Weights of a small audio captioner: encoder moe top_k, 4800 steps.
Rows from expert 3 of block 7 of the audio encoder, named by matrix and row number. Rows with one number belong to one neuron. Each number is 128 + 24 x the weight over its row's rms, rounded and kept within 0 to 255. All counts start at 0. Numbers have three digits each. After the name is the row's rms in percent of the matrix's.
# up: expert up (encoder.blocks.7.mlp.up, 32x128x128), inputs 0-127
# down: expert down (encoder.blocks.7.mlp.down, 32x128x128, transposed), outputs 0-127
up.26 108:131165118121116132109143103137140122147082139097074118156138106144114145110103087128107140164145094123132116117126119085108146119131184158153108159122114117087086127087161125115153169103137097121151119091143127102117151153089101152108147124097104124097149080089148116145089126137125113125118155184106101116096098130118128122110146166148146110144151138135176071144143146147133106131121
up.27 119:112115189161085129110142106127143125149156141085150106170148143191136080137121127169151053109147144090113135161070142151144147147135091122122121145147107120137125130150164127121144138127131127090106140107134133100156117087134133144144107153164133124146119114120156133125116144129106144095142103136145130122161162118138121158087126111107087130180125126181116123137173128132104159123117
up.28 102:132130123128134106110107147131174099159093171171122095132132149159109102163130096108144182124093143141113179135135140137165115136149123123137135080124099095112104132121083110113107172138107140102128112092162148121162095160111125162187162115111112110132162122171126124145156139122111123127129157084146116143141140098129094114110167120160131119143104164140126155125101138163090163110137
up.29 060:160139112111161112101144112137151124122120098135108149129141136160063125104104149077165132122147155127131136121160114117075112115092135102112110139164167147140156126170101096132104149156115141161123134120159094155146114171113152132122093106090102145156094134095129151114091124130150091121173174141142128147108108154118150189126138135141096144123115121143124096174118158133140109118164
up.30 095:134120130167127189102128124156135140124104101133093092111106119164127099134120135140087162110128098116086080092115133100100142123107137100084161152134112139095122117171144137091110124130118108142119141161153134160132175126139155120146114091124120142132095089164129180116099083134094126138106119116161147145140145152112125130103090148119137128090091096147166164116085159116151132100118
up.31 081:133103134112114129139154135159100122155133136136105146126168113160107095161145129149139152126113103150164106114117108146105140102080110156098115119135149123084110117131129163124095121130119153126158146116133121182104102136124108114142164116136122084168142145130136146094098070129126154156112215140097147141156129154148131172122155103180136145127150104141154127130133097094166172148147
up.32 078:127124106134151137152094113106134113105096158160135141125122120104146084089114118135134110128104126119146147084151124138161103160082128145139131089102119108139149143143063153173108145140105100129159155155098121142139131087138105076158111139123105136140107162156147123099134137113164118131159137107162146115128182119122058111133086134142113183132110135132149147164134124122096129163166
up.33 114:108121128112160150116110117171157079080165092114106157131072109173098130168129132117166117152156125117127116139131093132097129165127140137136143158087190146136099116128137099089124099160090140163086123135138107160130129109096105144160122119131133111107122106181111119148112136111122182133119088114112135111127091140111103149112186136114124144085116125132151139118134113137114139130102
up.34 097:088125114143102138090116129160129104130120101134113095127132101111073130139152144127124125081093078116102094109088121137138132146116125163111107145096139088128125162132106142096093135109154135109111141135149129085153137155107137129097113107150085120129110124124116140117151156103138167112136130122112132180121126131094090148132110079131130111077130117116074108200125143158130129073163
up.35 118:098141139137142074153132112132109141143154136138133109109096083151121165159120108145133082116139094132151081139104156150141115124174155133153119130144101086142132123184146142128151149070132136148148087104114140091119156106137115102160142114098119133159129172133077154131102163143116099129130111168110126128130146151120142160091111138149147130132100146059113079121132147136105103115133
up.36 052:145133126118085124118160118155162138127115133134111104152157103123111128121132148126111098151155115130105179099104144175130116137153139128159097196140171147103135129115156086096109152098141104124111180112128173105118147174138133071123125140138093110160128109141126130130174108144125141167105111138105107136143115116117162120128110132173150105103139120094152151102091131108197148126148
up.37 085:113122121105153143126112085092139085128153149120125130147198148164111120123101129179134125142158166120147094104104163121127077109156144122136123105145136095127077089113167101099169138095123133106114099145121106105107104092170109117088114108095100127104142132139113144138085101095107103160113139128127110146161170110141151157124134158118132125131114122146127090163129146130097111094140
up.38 101:119173142157156159088144140114033112143120113142145132134115140153140129125115079155125115128139135160136139129107105134119129108088125163153090126094116130123121153153156088139114149143161164104113152135063111113151099155101109131126148179147188095081166104120077129131111121132168136115171117130138115128138125126127136110128111149146135116153129107117147130120149135083125112110111
up.39 095:120071091085113136138138090122133123096121116126158179137094115133111113128135138136180112120114111124136137115140103114116119136105142131093117165132165115145101101167132133141155106121123158123116128102113126169080189118105130121117154141107120124136106146100091137098067143160113148124100153127088146105131134111141111123116143118167099163155166152125109106073134094167178141134096
up.40 080:112122122109113122106140160124122123129096096132144136147156109118162090134152132140153163140107104117137187105107112082120097145082155121100129126125128129139146147135123120161142088114091116086169127127170109136107124122116149101117100152153119056151138145153137168120115134092131140090163088094110138166166122116105098156123174143100112134096107107184129111155119122145082128140131
up.41 056:149085116142144116114121114119140140182163138127119128053150112110130100132093143129174134126118126112168134106150170098080126152129165133135126137132116082160140080143128092078104173095143143146149105123175118129145138133140094105113136108137098096146135149117145127096145126163113117117133100158146105089180181113102128135136122146133138119123099086139152139138166108134148147148135
up.42 050:155144130108169140158138133157112122131122094135141148150094158155146122124186141113166140110139153182106099137111169156128073183128137135151171118132122121153128095107107116099156169079137137148103120124096172106170154131116118154136123081130114115135133173158109130103133104119161140136104111094117145158124133124081097133107141106127114108132157088155132137088148110124133166136134
up.43 102:175105114125093146144132115135128135066151141138151114176102106151107167159143138125098125118141118130131135115140118160128148089124134133176130104096159111133132138143099117093110062113166131082129081153144065144113137104105125119173130136132125133095117146099140104147132106091103147119145125142151115062125110113141091113116146147125085142111128128135101142127085159101162133109103
up.44 113:119107101132110181124100114136144137080120112116133136171115147150141065136133109149145116096112107098133140145123134138115110115110098167160134124115132129099114113114118169178123150133147165126134097116079111110162077166092124108100092152133125070101115117149117145128154168123102164148151126135132145134130132159111122136134105048100144127154091134093107110126143150162139109125146
up.45 070:124147122140103121138167110118100166123122126174126072128073117087103131149129117149114155110111146134104152123129151111127147170111161138117135127105126122136134127108170115137158116072128144185150109134106163137114106176166123163129125117047116086101156124120113118107129128170103145114124102162117111130129128141114184136150118115163126102129114183117117112131157107093118142149151
up.46 045:132126118134136088162082115125149160124131125097102134146171155124121129132134148122115157108126150118121154111108141084092121125137149100153094118138131095147106095090125111143138107109145179125120152107133069126156141083134097109112098205121146126101137144142151093100102140148130117121083075125105123103087144123138130120109129099128110110136118178098171132131139131116132153196119
up.47 105:145144096128114133116166114113163177134121118141132153135124161086144153101063119150168138132103056165132147130138132113136125135104176166123081145137155146081133105151121128148156149133152119122113134156128142123117167125183120099118103110133089147139112138145128132127137173125149116184166164098136135104151147119083096153111133155148127094162109119121135117112112094135149126111108
up.48 081:151141090146166111156110121161142096125132116143148141140129125164105063097168171117137120112149120149120123148120153113121105188134127129148123131144132122129165174094139118124144164100149132140123116119072130086134149129161107112097095130156083134101099105160123126135154196102142153117114151105102120133139129162102146118133127105106156141162174115186088111118107117110124104131129
up.49 111:134123098118147163137100184202100141125154076149136153141146106139077129139140116131152148166123134054102167138113099072097105130121082141162130117118094154146151113166104149139145095138131105129156108136155113099108097113136164149082111119097095125138125147161129133119158145147139153135123118099117120129124123126117166133119143118159100140113126146126115145144141109113086114125150
up.50 111:099128117133148137130114143129076140108105153136108138108127101162079142111185119119124115120137097137072083101154151164137161109137122163155095134134125102080107154174125120116092106105165103125149130135167137133113112132121096140105129111134093125131118130141122093118140119157119121134104176141095116173189158122080125119121112139111157168143077167124137119103141154125152137119094
up.51 078:147120144132139155102136153106151128171107128095157110139172151146117082141144134101086131118142090117109113115136125180133126157104144113116149134153209112137126141096097119101118131146179123146091151099161148149137152083145084133165144123067098102120135153104127132135179113142130152097111140132133126115124083091119146113102129120119126137125082139149136113142132147122149171100109
up.52 086:135118109163136114053075154174138087122137147137104142158125118147165100145113134124104154106148141110104128147120146125100140124149144092122168137155110150093095111116145133144101108088146153114098157121108119138098150112127088135111162113133176133101149148116073162146137124120161159127144167109101123110113124091132146108126135166120098170142123113171172120107138119117124176140110
up.53 087:167107122103141117113096146112158119134145100127135098135147125127103133154108111100091146092165113145174117112118197087117105172133116100134113133136116111100072135152117120099131131096167155148101095104153129118098098137115165112125091100095118171098125122129142115121126138108143138119126125142099122174118141114115102136171096149128143091112111170132095094137118127178093138180136
up.54 107:143152140144141146137128155133138120115148143155121081161147176123101080156113149142115156119122172121117107157141103138120137113140110155083144129121104127109162107103135155175126161138103130124121123179103130114147131142139134149116075092103151166156102145175137103108123136087104153096125126113075152096136124165175147148119153092122172179110127128110141151141159153123149120089116
up.55 091:147141176099137176181125110100128119122086144117175155072119114124118141139170124082170143155091139120100086106102101140139146123123106148159088109144140122120149087111119115110116156103140113143151137103097123161094135123138105141097145129144082120129128126106092133090141096136098124140133139132161138090134135136124166122105107062124107140128186125126147145114121154159128125141099
up.56 093:137162122141118128128118153130147140140114116094143121174113130139139118092108095126142171083109126122136111091178120081096124113097108172116123098154138077129121116133159141118117134135151122083153159126075119099102146134136138098121141148135142159155107097150103131093108135122077147103168118108105159108114156090106136175118115123103112113067125119116174109164106134167121146142157
up.57 093:107123155113140123105125102107152116119143129123101095152130150125156116146093079093135088118088146118197115115106188153062097115107140179126148171119153125143107146123107116131144108129133154112074103150121091118116111111123101138125167085094161113146114113123131102173120107132125106117133123131091069140134149104095121139095103111121133143126148133137113098122160133134146161119107
up.58 096:136144117115172146134157153097129136126112110134123145144138122111107176103098145139160125152123070141136090112133124124134106135102160130157146130125137178144108069106096138158117138158164124163119099162094194122147151128152142064134129114132126126163153138089088126121131109095148156128099131159152101116135143145107143093137127094167169087159157132102127129136139162132119155150135
up.59 125:143101127124164089136108110096150116137111149121096138128132109046115139111157157138111134184162155112160111175163122111137118084149118158177130120132153129111126162110117141140128156148159122121147130127134158151099123136144120110097148091152094130089125142117138129112076123129145113146104131147160136159099165120127151177165110097107120081104098098097128156118133134130160163140118
up.60 123:156146117106136133095108173141147115074135145148132136097134128118106075127124132131172145107115111149138161122141198120076120142131103162129124153182082119114112156140147114121119158094152181120141120085180106105145124109113135131139164122110119108138170165126144131137127092096126122121125168127179144095112123103116119110142158127179126125131120175144094148123105150140111131140137
up.61 113:105153166145140158133116126094109133166134150121111101130146145104142078160130103100108148114148102160120104149147150150135178164108144163133136117125128158116150139138102092138125117123087143137125148111074159124095143134124120121142136102140166139075125142085129128130151082072118151105119136086146138141094103127112145106093105191131115118169172108116110084147154111143095142135144
up.62 096:112121124135112134111108113118110135102126117117122102168117139132120138096143127102121126161138141134153114130110157104161138140143139142137176148115120101130105099093120123091139129108096145141124116110126178147143102122138139114141118188092166088096103201137115145119147152155124117116069177130126087172058170127151130146132132099125123170126139144114150130119082129193143144139117
up.63 074:122117193137138135097136150118115125128150114141159169109175130142100107098157132115177132146144150151063114131110098162154105168100132130130127124143118136137163110159137171101073118116112132150120139135138087131151161112097092117182184129144120146134095120124116152138124102105139116161135152117144163163127111151108131097101152131113115180152130181116146116123127151156118143120145
up.64 116:096115149106140160116131131114086102179142132143121118120144177122139116137085103126095125099142125148182111115145165136113107139143115152116100080137096084148129111106098104144139101148111133128148113104087116112114120116130133091142093160193080137121144110131099146142093067135146163159096124110124120108117120138120093078135097136126168115112150115078123136104124113138116160114154
up.65 114:124132129115131173129116150125107152140165122175105113098145134088128169132158115124150139112108112106160158118129155114118134157123126159129100155156126109139127122143196178131124147159139105130157155113115141123146155106117176111092117133114121105131150126128094106163137151070168134140167166145112151103118088141131181147145143134166149107104152138093099113147158166092091099102129
up.66 122:137099116095123126121119126128075140116123135129135096144168103106166161146131094125127135105131093098112074173189144117145159107148153135133138117122132166065124137110148109141134167137141153107159124160127099128139131144106150107116161132132131143139120105154087123120141104155140106159105148132133150134128123136082162130108174164134097128115115108148151107160188080107097179125115
up.67 110:161132125105140115108119115122144167103104150149098131148094092139085111123151146147141112089142109145115125101133179136115125132144118153099130169113126133089116154108116105118128108119113158137124133075174116103130110102149135131165156108082147160128138138104147131126107096114170121125136113120145115070152168092113081106105156136138148124098161159160117148116101172147069171100124
up.68 110:135110164115113069130166136138132121162123080155116108112092119120100154124123110159128131164117108138107125101121107154132082116109080160127150111148144139129079148162146122101142091109080120109078101148106112128092119121118120138137085181154136109135131148128130145151088132161119115139129100142130148086148097139139117131118125119112145077184086139144104145123117139108135159184107
up.69 080:161121147120173138134141177116142100126110128072149125156087128123145145125135150147119150096124151125130107170116104107085081112138127124075117092149183126149126152105104081133156137145129125146114161089082150094105127133164132122123128133155077118115133095125158123129129138108159119133126144102127125180176129129104172135128122122123125143189105094157150156105114133169125151117125
up.70 064:150140146157095085081113106095110120102167115094093135091085138114125110142144145113168128170118114141115104117148101132127191100115075138126134112120131112150081115121110079115110115159123131158127108158132062122122084130177127144156091150138119171161145125137095132123107139124112141113163113156127120143130098119086114167123152137103107137130127121112138166115110134106156154147116
up.71 119:129071097130136101148117101149119143162149123127157116074135114122109159137124128126108162110133091117111119104139105089173140123178129133142149125121127104117151124128105136134152106152111117174149102184107159129113129127162084105113116086131170092122145106094145109117126134145128091154132196165137116176139154151121114158109138137156124141132151147130147125134078104099091082123113
up.72 079:106140129157107092096109129125180162122121118117104086119128141110072108152134095188071100129114127126150127154162146117144110140128106117129067152123134120117130110071094118138166136110136119124100102117101184126089106114184145110099149142116115119145113134145177148124130142148131119159149168129152130127154147128086116160119114110150159148127135161132072128129131096144123112127140
up.73 112:115116127129141122107087121100160047154095162147094135127142131143125117144130098124158163109120149124116138151105176134116117144116124119118145114138091109142088157107131153115117166107121147081166124133180159130129112187138156154128150087147084117135113139125124103146156140101139164118139147127136130100101115123125144050116105138124119137141140156140119134126128088152092137065128
up.74 075:195170135130158102124130119116159152174138160158119146138165163133091133160111114139141129130150116083093152153106070133137139126114119139168154155101137135111125129127114141098113130083137087123144079123090137171167144132133101118149112115135153166151129119125138137127124122089079118123151148107106127113124155156103138110085151117073155143104149085082113133146103138130138115123146
up.75 110:153136124102104129113136108094111161080141166160121173094147161114106110140089132158140123147151081129096098140156153124094094142103122147124114161137121128167132094114117104134121115144125117094136130131127087108144153129129155100177142139162122140072121175124175156144129118131120144101112148109093111098115118163134132108102156156139123140178125153123125119118165141139205122156112
up.76 114:137117157178156110150094173139166118127127111107101100139088073145148121112115091161088119132143089116119162146146160110161130145159131136186101140133142123169113154152118126137117133110136142115144098133140145173106140110140103118142169101116136117160147153125132161149118131111060115091136117131161147131120138140116112164128131112103129093114100095158109054125135130167128131125149
up.77 114:159124109119109111114117150116105138110090135137114127191122111091130122179142119118144163090137104135128158140124111106148157171121137157130168166184157063124104150111103148118143147109113126174102133099138109132097093135107103128110151117113111133149151092142129165104138110103160117146081134165151115135143128117154076119123134133122132109125138145118124124149064191124124122146100
up.78 111:138118120140152116147128144118120096080118102132156137139109124168131118107172104131137140115119100154135133135163113124124116111112155181120080106136116125098121125131097104120150146114090107098134157136113111164148158120094146080125171151176141138100128169153127138126064156119129092136105111098159104118134105119110113144109116118071096083126088110085091145123092125103108160138086
down.26 109:139124136108174113081137118115109109136101193082118117149107090102163151123151106130138111149084134137156170152142134114124170134109117160125150140118072107136099123156139123160118141105145123092124141111146129104115142107103091145148115156115175131106132123136115118104112129134158152144129104137164132141114189118108095141144180129117168160141145145154141122140185118086102170106141
down.27 120:181071093142124184135128173134126132143129113159126120177137124091108126124112126119130137169135106135098135162157102147126111133191111119152084110127137152087111131147104146142136130136077118145154161172110115153128142103134127122111111122133081106098121091128124123157138075113147096102112126119179122133108108103124103125126105160169127120151137101138110125165157138089083130126105
down.28 105:172148117152119180122112117108160116100096134150139177121130110155143148148089156108164145112108129121140140091177138143100129112155115126116113134136124126116124132120140124115122128175102134167182149157126116128125126089139113124143149115153171103120115116128082114132127117125159073115148118087182132092109142122124101118170110137107180125092175142129161145082132075125166124120112
down.29 063:132165098112137127130146129120127174110122145160152115131140151095126119120147105167147082135072121114110163157152140130108122099088095108101078122153117143127132148084151151134156159107114120138135118112117154149112108112118155168149145147105167126118153139119145129130131146174060149130139093146094113117129181158167196132128103112111136112104166154133159148118142127167114128108115
down.30 097:099165116191131109147141096060108107110140146152149100120134155110138083112123143150128126125134096140114121156152149111159115171092125144132156157143185160125118101113107164145151122109137107104126108127105116099117115139158129131138113130116115099104133126147136141205175131114112132134143133152113152092103104149115112155172107130150119148116073107110155117090123146145115104095168
down.31 086:118137095163116109120163119136093149101110079113146142169135154116173120138069108143139119131107095145141168127134101127100099093131119116125134096162117112115146137136137129082111139154105096124125135122113112153158110151142094137131097123149121114096130138058140104122090157156169092119135119128140179114099159132129110119094083105142113093103098160134083110163145161145113097116131
down.32 077:127122097137145156114124125078099099179185121102137129125146146169132103111139085145115122088130160135108103112115098101140143090146119127131092138133145116135141078125159143134177105119121145138079147108159132135157095146115140153105106161111152148123089072128114122131124154126121149127121153169088116118119107108105186091110143103139123170158115116142125139089133146132181116134099
down.33 115:090126160201139134139136112104136123111160093130116095151121148098111111115086115100091122142113089128116142109118116132162157113081124068139085098116149120134140131128156125162106141131108162101142144146127132094129138145125148102118089109110094081147130133118121105140139120160109156141120113113145104124149090191176129134186109138109117151105131112130123104115072133124128147165159
down.34 109:120121180093130141173119132134135118066108122104081151172174176143165132161104115104137165137145128110128109094184090116099130130102149141128137159137167177106153139136130128170172132164105092121126128134120137151142143103107111117103165133127130096115151137141133126151165148123136089148095150113120071134116099141110097149095123127124136116129141099098140112147099138130135162144111
down.35 112:162095143135146163108166141170101113099096143107121131144089155122111085104181157147094148142143167152116089121128121107086143111166133104175188139128158153116140140098115181135157096157150149144159133106129130187137130156125129150110147155102108153110124090136155099126139142152134130127092099135140153165131101125101120119135119137157140101095119127134112086108113114139135146105119
down.36 050:108148089132138125137147150133155105130113121136161111113106107123142128138129109165132163140139153128106112183123142148157160149136119135162123189125149088179147124141148167096164105152129126139111072085087092165108170131120121118103129141092108130136132118110100116140155133110146107116162133129165139176119158110115106117158104079131121157100163133125149140147178146153177133099122
down.37 099:163117109171096113103111158126106142089126114153096098088115157133086137120100133163128138132153113144129187182151114135126142130152096121071153118145130128144140138116100164104125153152151135131174127096122183153138135165126132105123145112145152114110090115136132096135116101134106115110171121156166159152103180103117131157107133137164110092132113130122094152169151120123128166108107
down.38 100:146102130116139129116156106142083144141109168126123096119145164087120137124137091137117146102086125105141133100155141131142146150154153147132113135079080105113146133125154116149129097126091129109139146096125095128105114148122153113114098147138126138139116152147100107153105153122107111106069116187146125172133127145106159149101182118150153159144072158138113122167165062116127116157144
down.39 098:146118140124109121102120087082103120099145093137104155082130109122154147131117148124112097128138132140129108091102120081118119073145141152081100128146118137148132133153129140154136167134145136123103058104172087148141109157133115137128127119140142084106145124118148128137124095101120138174151144140100114096145163146058122121175120096097102126124116140125108123119089163160106123092093
down.40 101:141126146179153136141104161145170138093165124140145093133152103094131114147134145173165142112148157133131144142115187128144122108116137167102092126166127094130163138107153144192144127159103126095118124096120139142114132169142142105083128114175152152160128118122157120170118128135062114157143150140119112149124108140144115140167142143126179161162155141150127154115142106131146143119106
down.41 059:123146146139121128132135111129158164129157123104121180171092142125099141080138091124080131141111166139127118120151113153136168127097094104135126140147125109134133150145109166117114099170184105128093101139164167173116140132144134144149141136111175124106147121086085101156099173122131141100122093181174170126094098109114164123133119122152128129099104113144142123166124122131136130143118
down.42 057:097144152132110147122123131121160117104113118132139139148139144133113126142135137117118135097123120092097084131101118112097122115102100161160099118161164173149171152085165146076114087148116149134125144133118092154096146115166151102139151182116192172166164107115146121148132141155121172145115149108141084119139113114132128141180122128132107103129147159121130139132108118195149145120121
down.43 101:130152160147102123092094085118104097150151082082108133174174112131129110126129093134153129131137160127135162099122155115149108102125121131135122098136163128125083087100141135111166135080141110069109135117102109081145138117124138151127082143118142136197098121144141117146110163128113117123128128135117111125118091139145140135102119150123140063111151115157137111141138120147099159158174
down.44 101:138088148110150141101128112118112136157106105157094129128153132093101140130106153170121142127133125143145131106133135091137134167162130114120123120169122113131117171170129109163098105145132111153111157149130118170140124157074144149157137091106121134179123136108153104112163109088122097110118147190155094155129132133124125106141166131169091134142123095155159156129077143087111105164089
down.45 075:108063098153137131136147120172110153138158137127096132123106127143133150176126114139150099153118131098139118083170108149131134142139140157116156154134157102145144101100119151134087132140136145147111128153097106165086133129117123143159158158130153109118149110160144117141149153184135127114070114108146121142144156151084149144094102091125180138098152167145166104131146166107161126106128
down.46 049:163137159131099141122141125125141154144170105109114109115134137105122119111117131120162164101113126108135109141158107105108143149131134169088086170138112155136155149138168129117089075116128168070113135132145142165125113149135148103151100110118173123127160101105158136152124110141124162105127180098138119105081159159123117102165086144140104122105154144129123114197125160124151140093118
down.47 101:142148117112113091143123165103080134129129133140114113145136152166139141128139136096132079153137152141155112137142092144145116089155120120106107136128159091129070118139121136072138071143113102098108185085128085149138137160144135119116119126131141146122137119076132150143103101165077103152109124194082115170131145141101149104118125115102116143151124112139085143158116124119140126132117
down.48 086:153091153177104135101110117111141106125127106169130122120169149111127121132063128118181147105097123115123144108111104130125170127171101133155141136093147141099124124115146172120157142139157204093137136158093141127075120110137145098144140099104144101158138137149136092114148093127162134156114130128174115127163120080112096146107145142143119125114122129119129127152133093148170107106114
down.49 104:112103128139122147099122128187121162126125084145151179149121164109144162144101139129143117151144134125116145110122151111125145156135161141140196149171148109129119126126147177108142119147120124147117144117107100113127089156134121126138131105124127114110124139099097115118132072140082084109129148116109106142131130172139148132121141151151145138122189147137107166197078104103069125135120
down.50 110:105126152140127139133134088091117074106096124154121156109093109110123131114137163110119090096118153104138096154142116134112095144146117128165183146117121106101113094099180143144169157134102145132161100100138121136119112158115138149140158109131190148133122127168113118154151164131147158121118112170074141114135125159078131171134102149150134168112098135121123096155144142151108146104119
down.51 097:121160150086084135141121157121163132111131105100129156159136174066124122119149122105111101150162144137111109098164141146128086185136129105119086101133119142115151112139122126142104139071157124113166128139102123125080130128158107075143150106148148108152150140136103130115141123112169136147177113120180116124130097104126084091127100103098139126112140110147148156122130144161150109165118
down.52 091:136142160132101165097134128093106142165124122134132128090103079144103156128160167132157108149121139147142144120152170146138116139129099100112139125129082130120133154111120173113120104174130148129136145104147094138084087129114154146077130143155135089084149093117133146144133132126149197126094140151166179096152157135139112147075145130126082105126139105153135114137110152134128095119148
down.53 090:137102139136139145146150155161124131081152146107177134148134152099093150120150139106137126099090161143153160154145133122148100112110103133115182108118111171146138150099117168147098128120105133120193109134099156135154141159154137153117156128141147186150124118095124118137096164125151165138149121114080166108108153116143122111098139112136091102160103128147161164103110157149164139116111
down.54 099:148127116154118100135093163112104119145120089129118169113131133097131125128115165142120116104099087121126093087131188113127149119110114164155116073142122146127108159137121103084166082177130127143117099172137157139111138115158097115129100135136105127124123144136098105134138087120164123164150176106158088146092122092167150143127138106092133127104132124151165129172145123144099156142113
down.55 085:120135075110107101072102119115116140143141113124142136155067163118117157107125139145146105145112152114149137141109120086133136137165120153100156116138124102170141139169148131123087126119097145198112129150129133124145102145146102124165140079096150109143073123156123139121126097126107114112161117146111105135042124122120136140111126127162123120145071158121132135111132104121099146098102
down.56 097:116097085143151099134119086114135133154117136113104154105135171102111109129131132135106127093131153099123130105155112171158116123123111120093109131148119160122096128088108127122118102106158106150126143095133128127177078177087075101135127146108173131091128114128113149168112108136121133143144136114130101122134162145137144048095164101165093146118139097105109138159114132105091101137105
down.57 094:098098144143118134121112122193128175177143164137119083123124098099119136125138100121122136143114121127089133118168124113110120137114094113129129155136102179157146148082126153145099143155099128148107144103128155166128163156120154153111154147136114127112129135138141071154161103132132127147094147136206156114118125109117133158165091127117115115147126117142174136158130127160167102126084
down.58 085:097186142130152133132109121150111116078143101114147101187105179117076142096112147166107126151130141138116135095109090128132148113111089114104131140093131141152149165143121102072123127133119147105140127122185117139096151135136108122096170145158113141137136130125113134073168119146136121085128151123127072144118119126179130155093162162115134134115146125136155125156152109150145116105113
down.59 125:132127133109084130148147125120105107142135125114134142124121114161103081162133119124150108110154136112133135104134111120091089164092118103116126106109128160136162116128127056133089117108149155114084101169147109112206132117112106108153115104130153139117115100121125106084120127127111097137130104083162138110110120094156127098068157150131146130142137155107089093095113126116133109068124
down.60 129:143156100146088122082130101112140107150105134154101149176098129148151162154090116124111134158112147153125144142161133134110112101114123105149138105124118135140095171103146152154122167150087130139152144121142134120101119144088110150104129117116144129141118104088125139163106155121165107124131139159086128146146072135180108100121187147131141124144154141165158136105139101126161142067082
down.61 115:155090158136113130113183157123143115160141109151082086117207137128131144130139135109112131129100130143098133109167146121137108150099159094126091089146132105128144120129137153094131143100133108149181099125131095119135092113137139143133131133156108165137108150129080128132117170121092133170145135119100201143166124144112114147121150104142127117121094145111096150119129099149166117107161
down.62 102:095088113155169129148139133147107149153114152125120153109137092140130140151113133156091085149138133141115121143078130103130127103179115153084148140166123137129116152199118121123102083120138134095140136134124138134141135141151101142125141114145094110154146071089145145134124175098094146164144085113159118118135141119109157133124106143109138114159083106100130126107170168115160117150077
down.63 082:167119125143148145167121128176142088093117122151116112122083126133125079089114121112116121151174131134146097116139139112138180077145104161127149090105110142085118134116145178162156118125140160153092111137159115144132121133121116108141104124170113130091131127138141104108114118107118168144154111119127132099109109165129157098147088122141151134107081158129088147170081139139167148097131
down.64 100:149140123150102134084114163112137137121128083104138129113191131142141115126075142150112162113121108119109140112141138117060147143113160125146127126108093120125182164166139140089113138121149117150103124120143159130111147166147157170148115180106165157117114170105120166123133137146128103165168163131143137145160145123140138157117111132141121154135075104125109118142176139113149151090147
down.65 101:091143137131126098098130144137123129130130129131130135160091158128141138118099100108104114156165121163171115130119156148086121118151172085117161100132086128160147161090105099144176127135150118091148113111141125096099126144127129143112110112103099187120128167180159146110159115172131130166107125080113114159160142146146120111111150099165151174135163143129129101129122115103111127154161
down.66 119:119122130107131154115192147119112110098123134133056131144126104166123136128144106180115128149140131165118136085160164134105111140127132121092146114106120130100126115122148064117138116123150118139074139108124096132114107154130113109153150130138148165104136124122111107154109100143154127118130141148091153142152144097065149122128140158087124095151108165058092141145159153098136154134135
down.67 109:119143144136088119115098167119152074111082132108148121150080056140118129130130137100134092107107145128110094104142110114111104135140138110118114125117149097144143131099132122118079148071129136145159114140109126089128078120122088125117153104138155108136111112112131133140151129089168114135133154149077100093144092113145106125150110157124179111151152113155174107128145110109151109132080
down.68 118:131147168113106124146118125084172106109131081122120147104102133141144160069161083129152140137133108186110147111117111135147149117122132123160109095118100132110142146136156162183080112108132138116095087110129138147126111115128111069117130145124084111123117104124134084171116143125120159139103147155104119110135103114135119093139106132088157124114101170097112122154127166110105125184118
down.69 087:088182143096125130099134115145134105100140119165148151123175123172124103142156143112187160083137173123144144139076141107119169122134078145124122141157121138097127150151135154166133127091105141127122105126128130152150103123100131063132151159149122148130130161078122117155131113112158182153096143106123085108105125132117111122149127169115137136113089147113172140135125133125133105125105
down.70 057:111156153095141099103124111143109144143093107132163106133104108103101150107168152144188169116145134071153143104128117094132147135125160114097098055133139100129155165121145103149088116121107112122092103158101146178128106150080113101123124134121125095144096156114122134129152158133137120113102159134131138110130154131159137093112121097120141126090148145113122084150131117122090108140170
down.71 111:165140158121197146136117121111106117110144134153142112118133135079128144155155088130142096121132136133135089155137161082107098130103093098127155137122131079127141126161125109091164140139103131169113184136111174100136121103181171136122142159114089118131133149127124160077121140150104104119093136133126133125135157127133142109139122178118174130125077105096104111115127134166127151130142
down.72 089:103164138141128101136137144107112149139117122125167143134144145150122165136129112158109139127132133123125105154096115134152166107114137143135073147128109118132088128114162137114153137161075141150149122166151099180152102111101154128128123109126148107114121159116154088117146164094096145067050148121143154156122123169107140140124145081119113144112118122133110185120142154120178148088118
down.73 110:151176113125130156114093120136185113106124147141126095112107119127111140127132131104113145086126141092170135142159123112089132066149144119116116114097099156121161126133119129143145132131103120156202162164144098080130111104118162115110123116146087122115143118131154143120065119120166131120144125115114130132122133136123088143095143142105141150158174119148188181098119117091128126108118
down.74 087:151157115128123140141140113129123098122109107075129139110132141132128174139138145102108146105071138155122140089156158090139133133158160185134153150132089132131143128148160138166145103139122098163113120181172177099113126141122084110130147141138135129135113085111171089129139112126130146157152070197115127146131156113114143151109137136159125143103134106120156159155136119110160115108157
down.75 117:095099138123129084150134133117136112128086143073142141135152135090116161146167146089089148134090126139134110116131150083137161116115115145122129111167121069129116135167116136140108157093109123127098107150159133133117128126119149145106113118087174141123142108102108143140139165159121066142130146137164124148155136143078108134167131142135118145144114109114123117149106096101158174079182
down.76 120:135152079119123101150115098123093111065149140103121152167102094154062095144137171135108143139110125131112100126109122104158093139125144062094129148100115158095115139096123154175148098150119142151101172127146130109140123116085121122119130159156121153144148092109109086152127127118102122159103107114146120120117092125104126119159144135135091148110149141141116122079131163109138107109123
down.77 111:114164125184102132109122107146091093165131176136104156119109093118140112072108151145117115161152129151116127120100159099094149129119149106103165122090131154104125158114143140133105135135126147114131142158126097125164123106116104162102121160087120125059120135089136086144128165095130131135113156096104167089120153134120128105159068135120143103121125112112141124141131153106158147111094
down.78 103:147132182087107145103102139106103107113133123150138104119085151168110143113119170134141124097140110148156126120130085108170135171140113121116121116160126130111117134147144064146146128137135139107095133135157104152170118175122118141112117131107175119105127119091149102133138152124064123130118107114108108115161125173110194124132159163114156132154104097111077141090140143127150150151137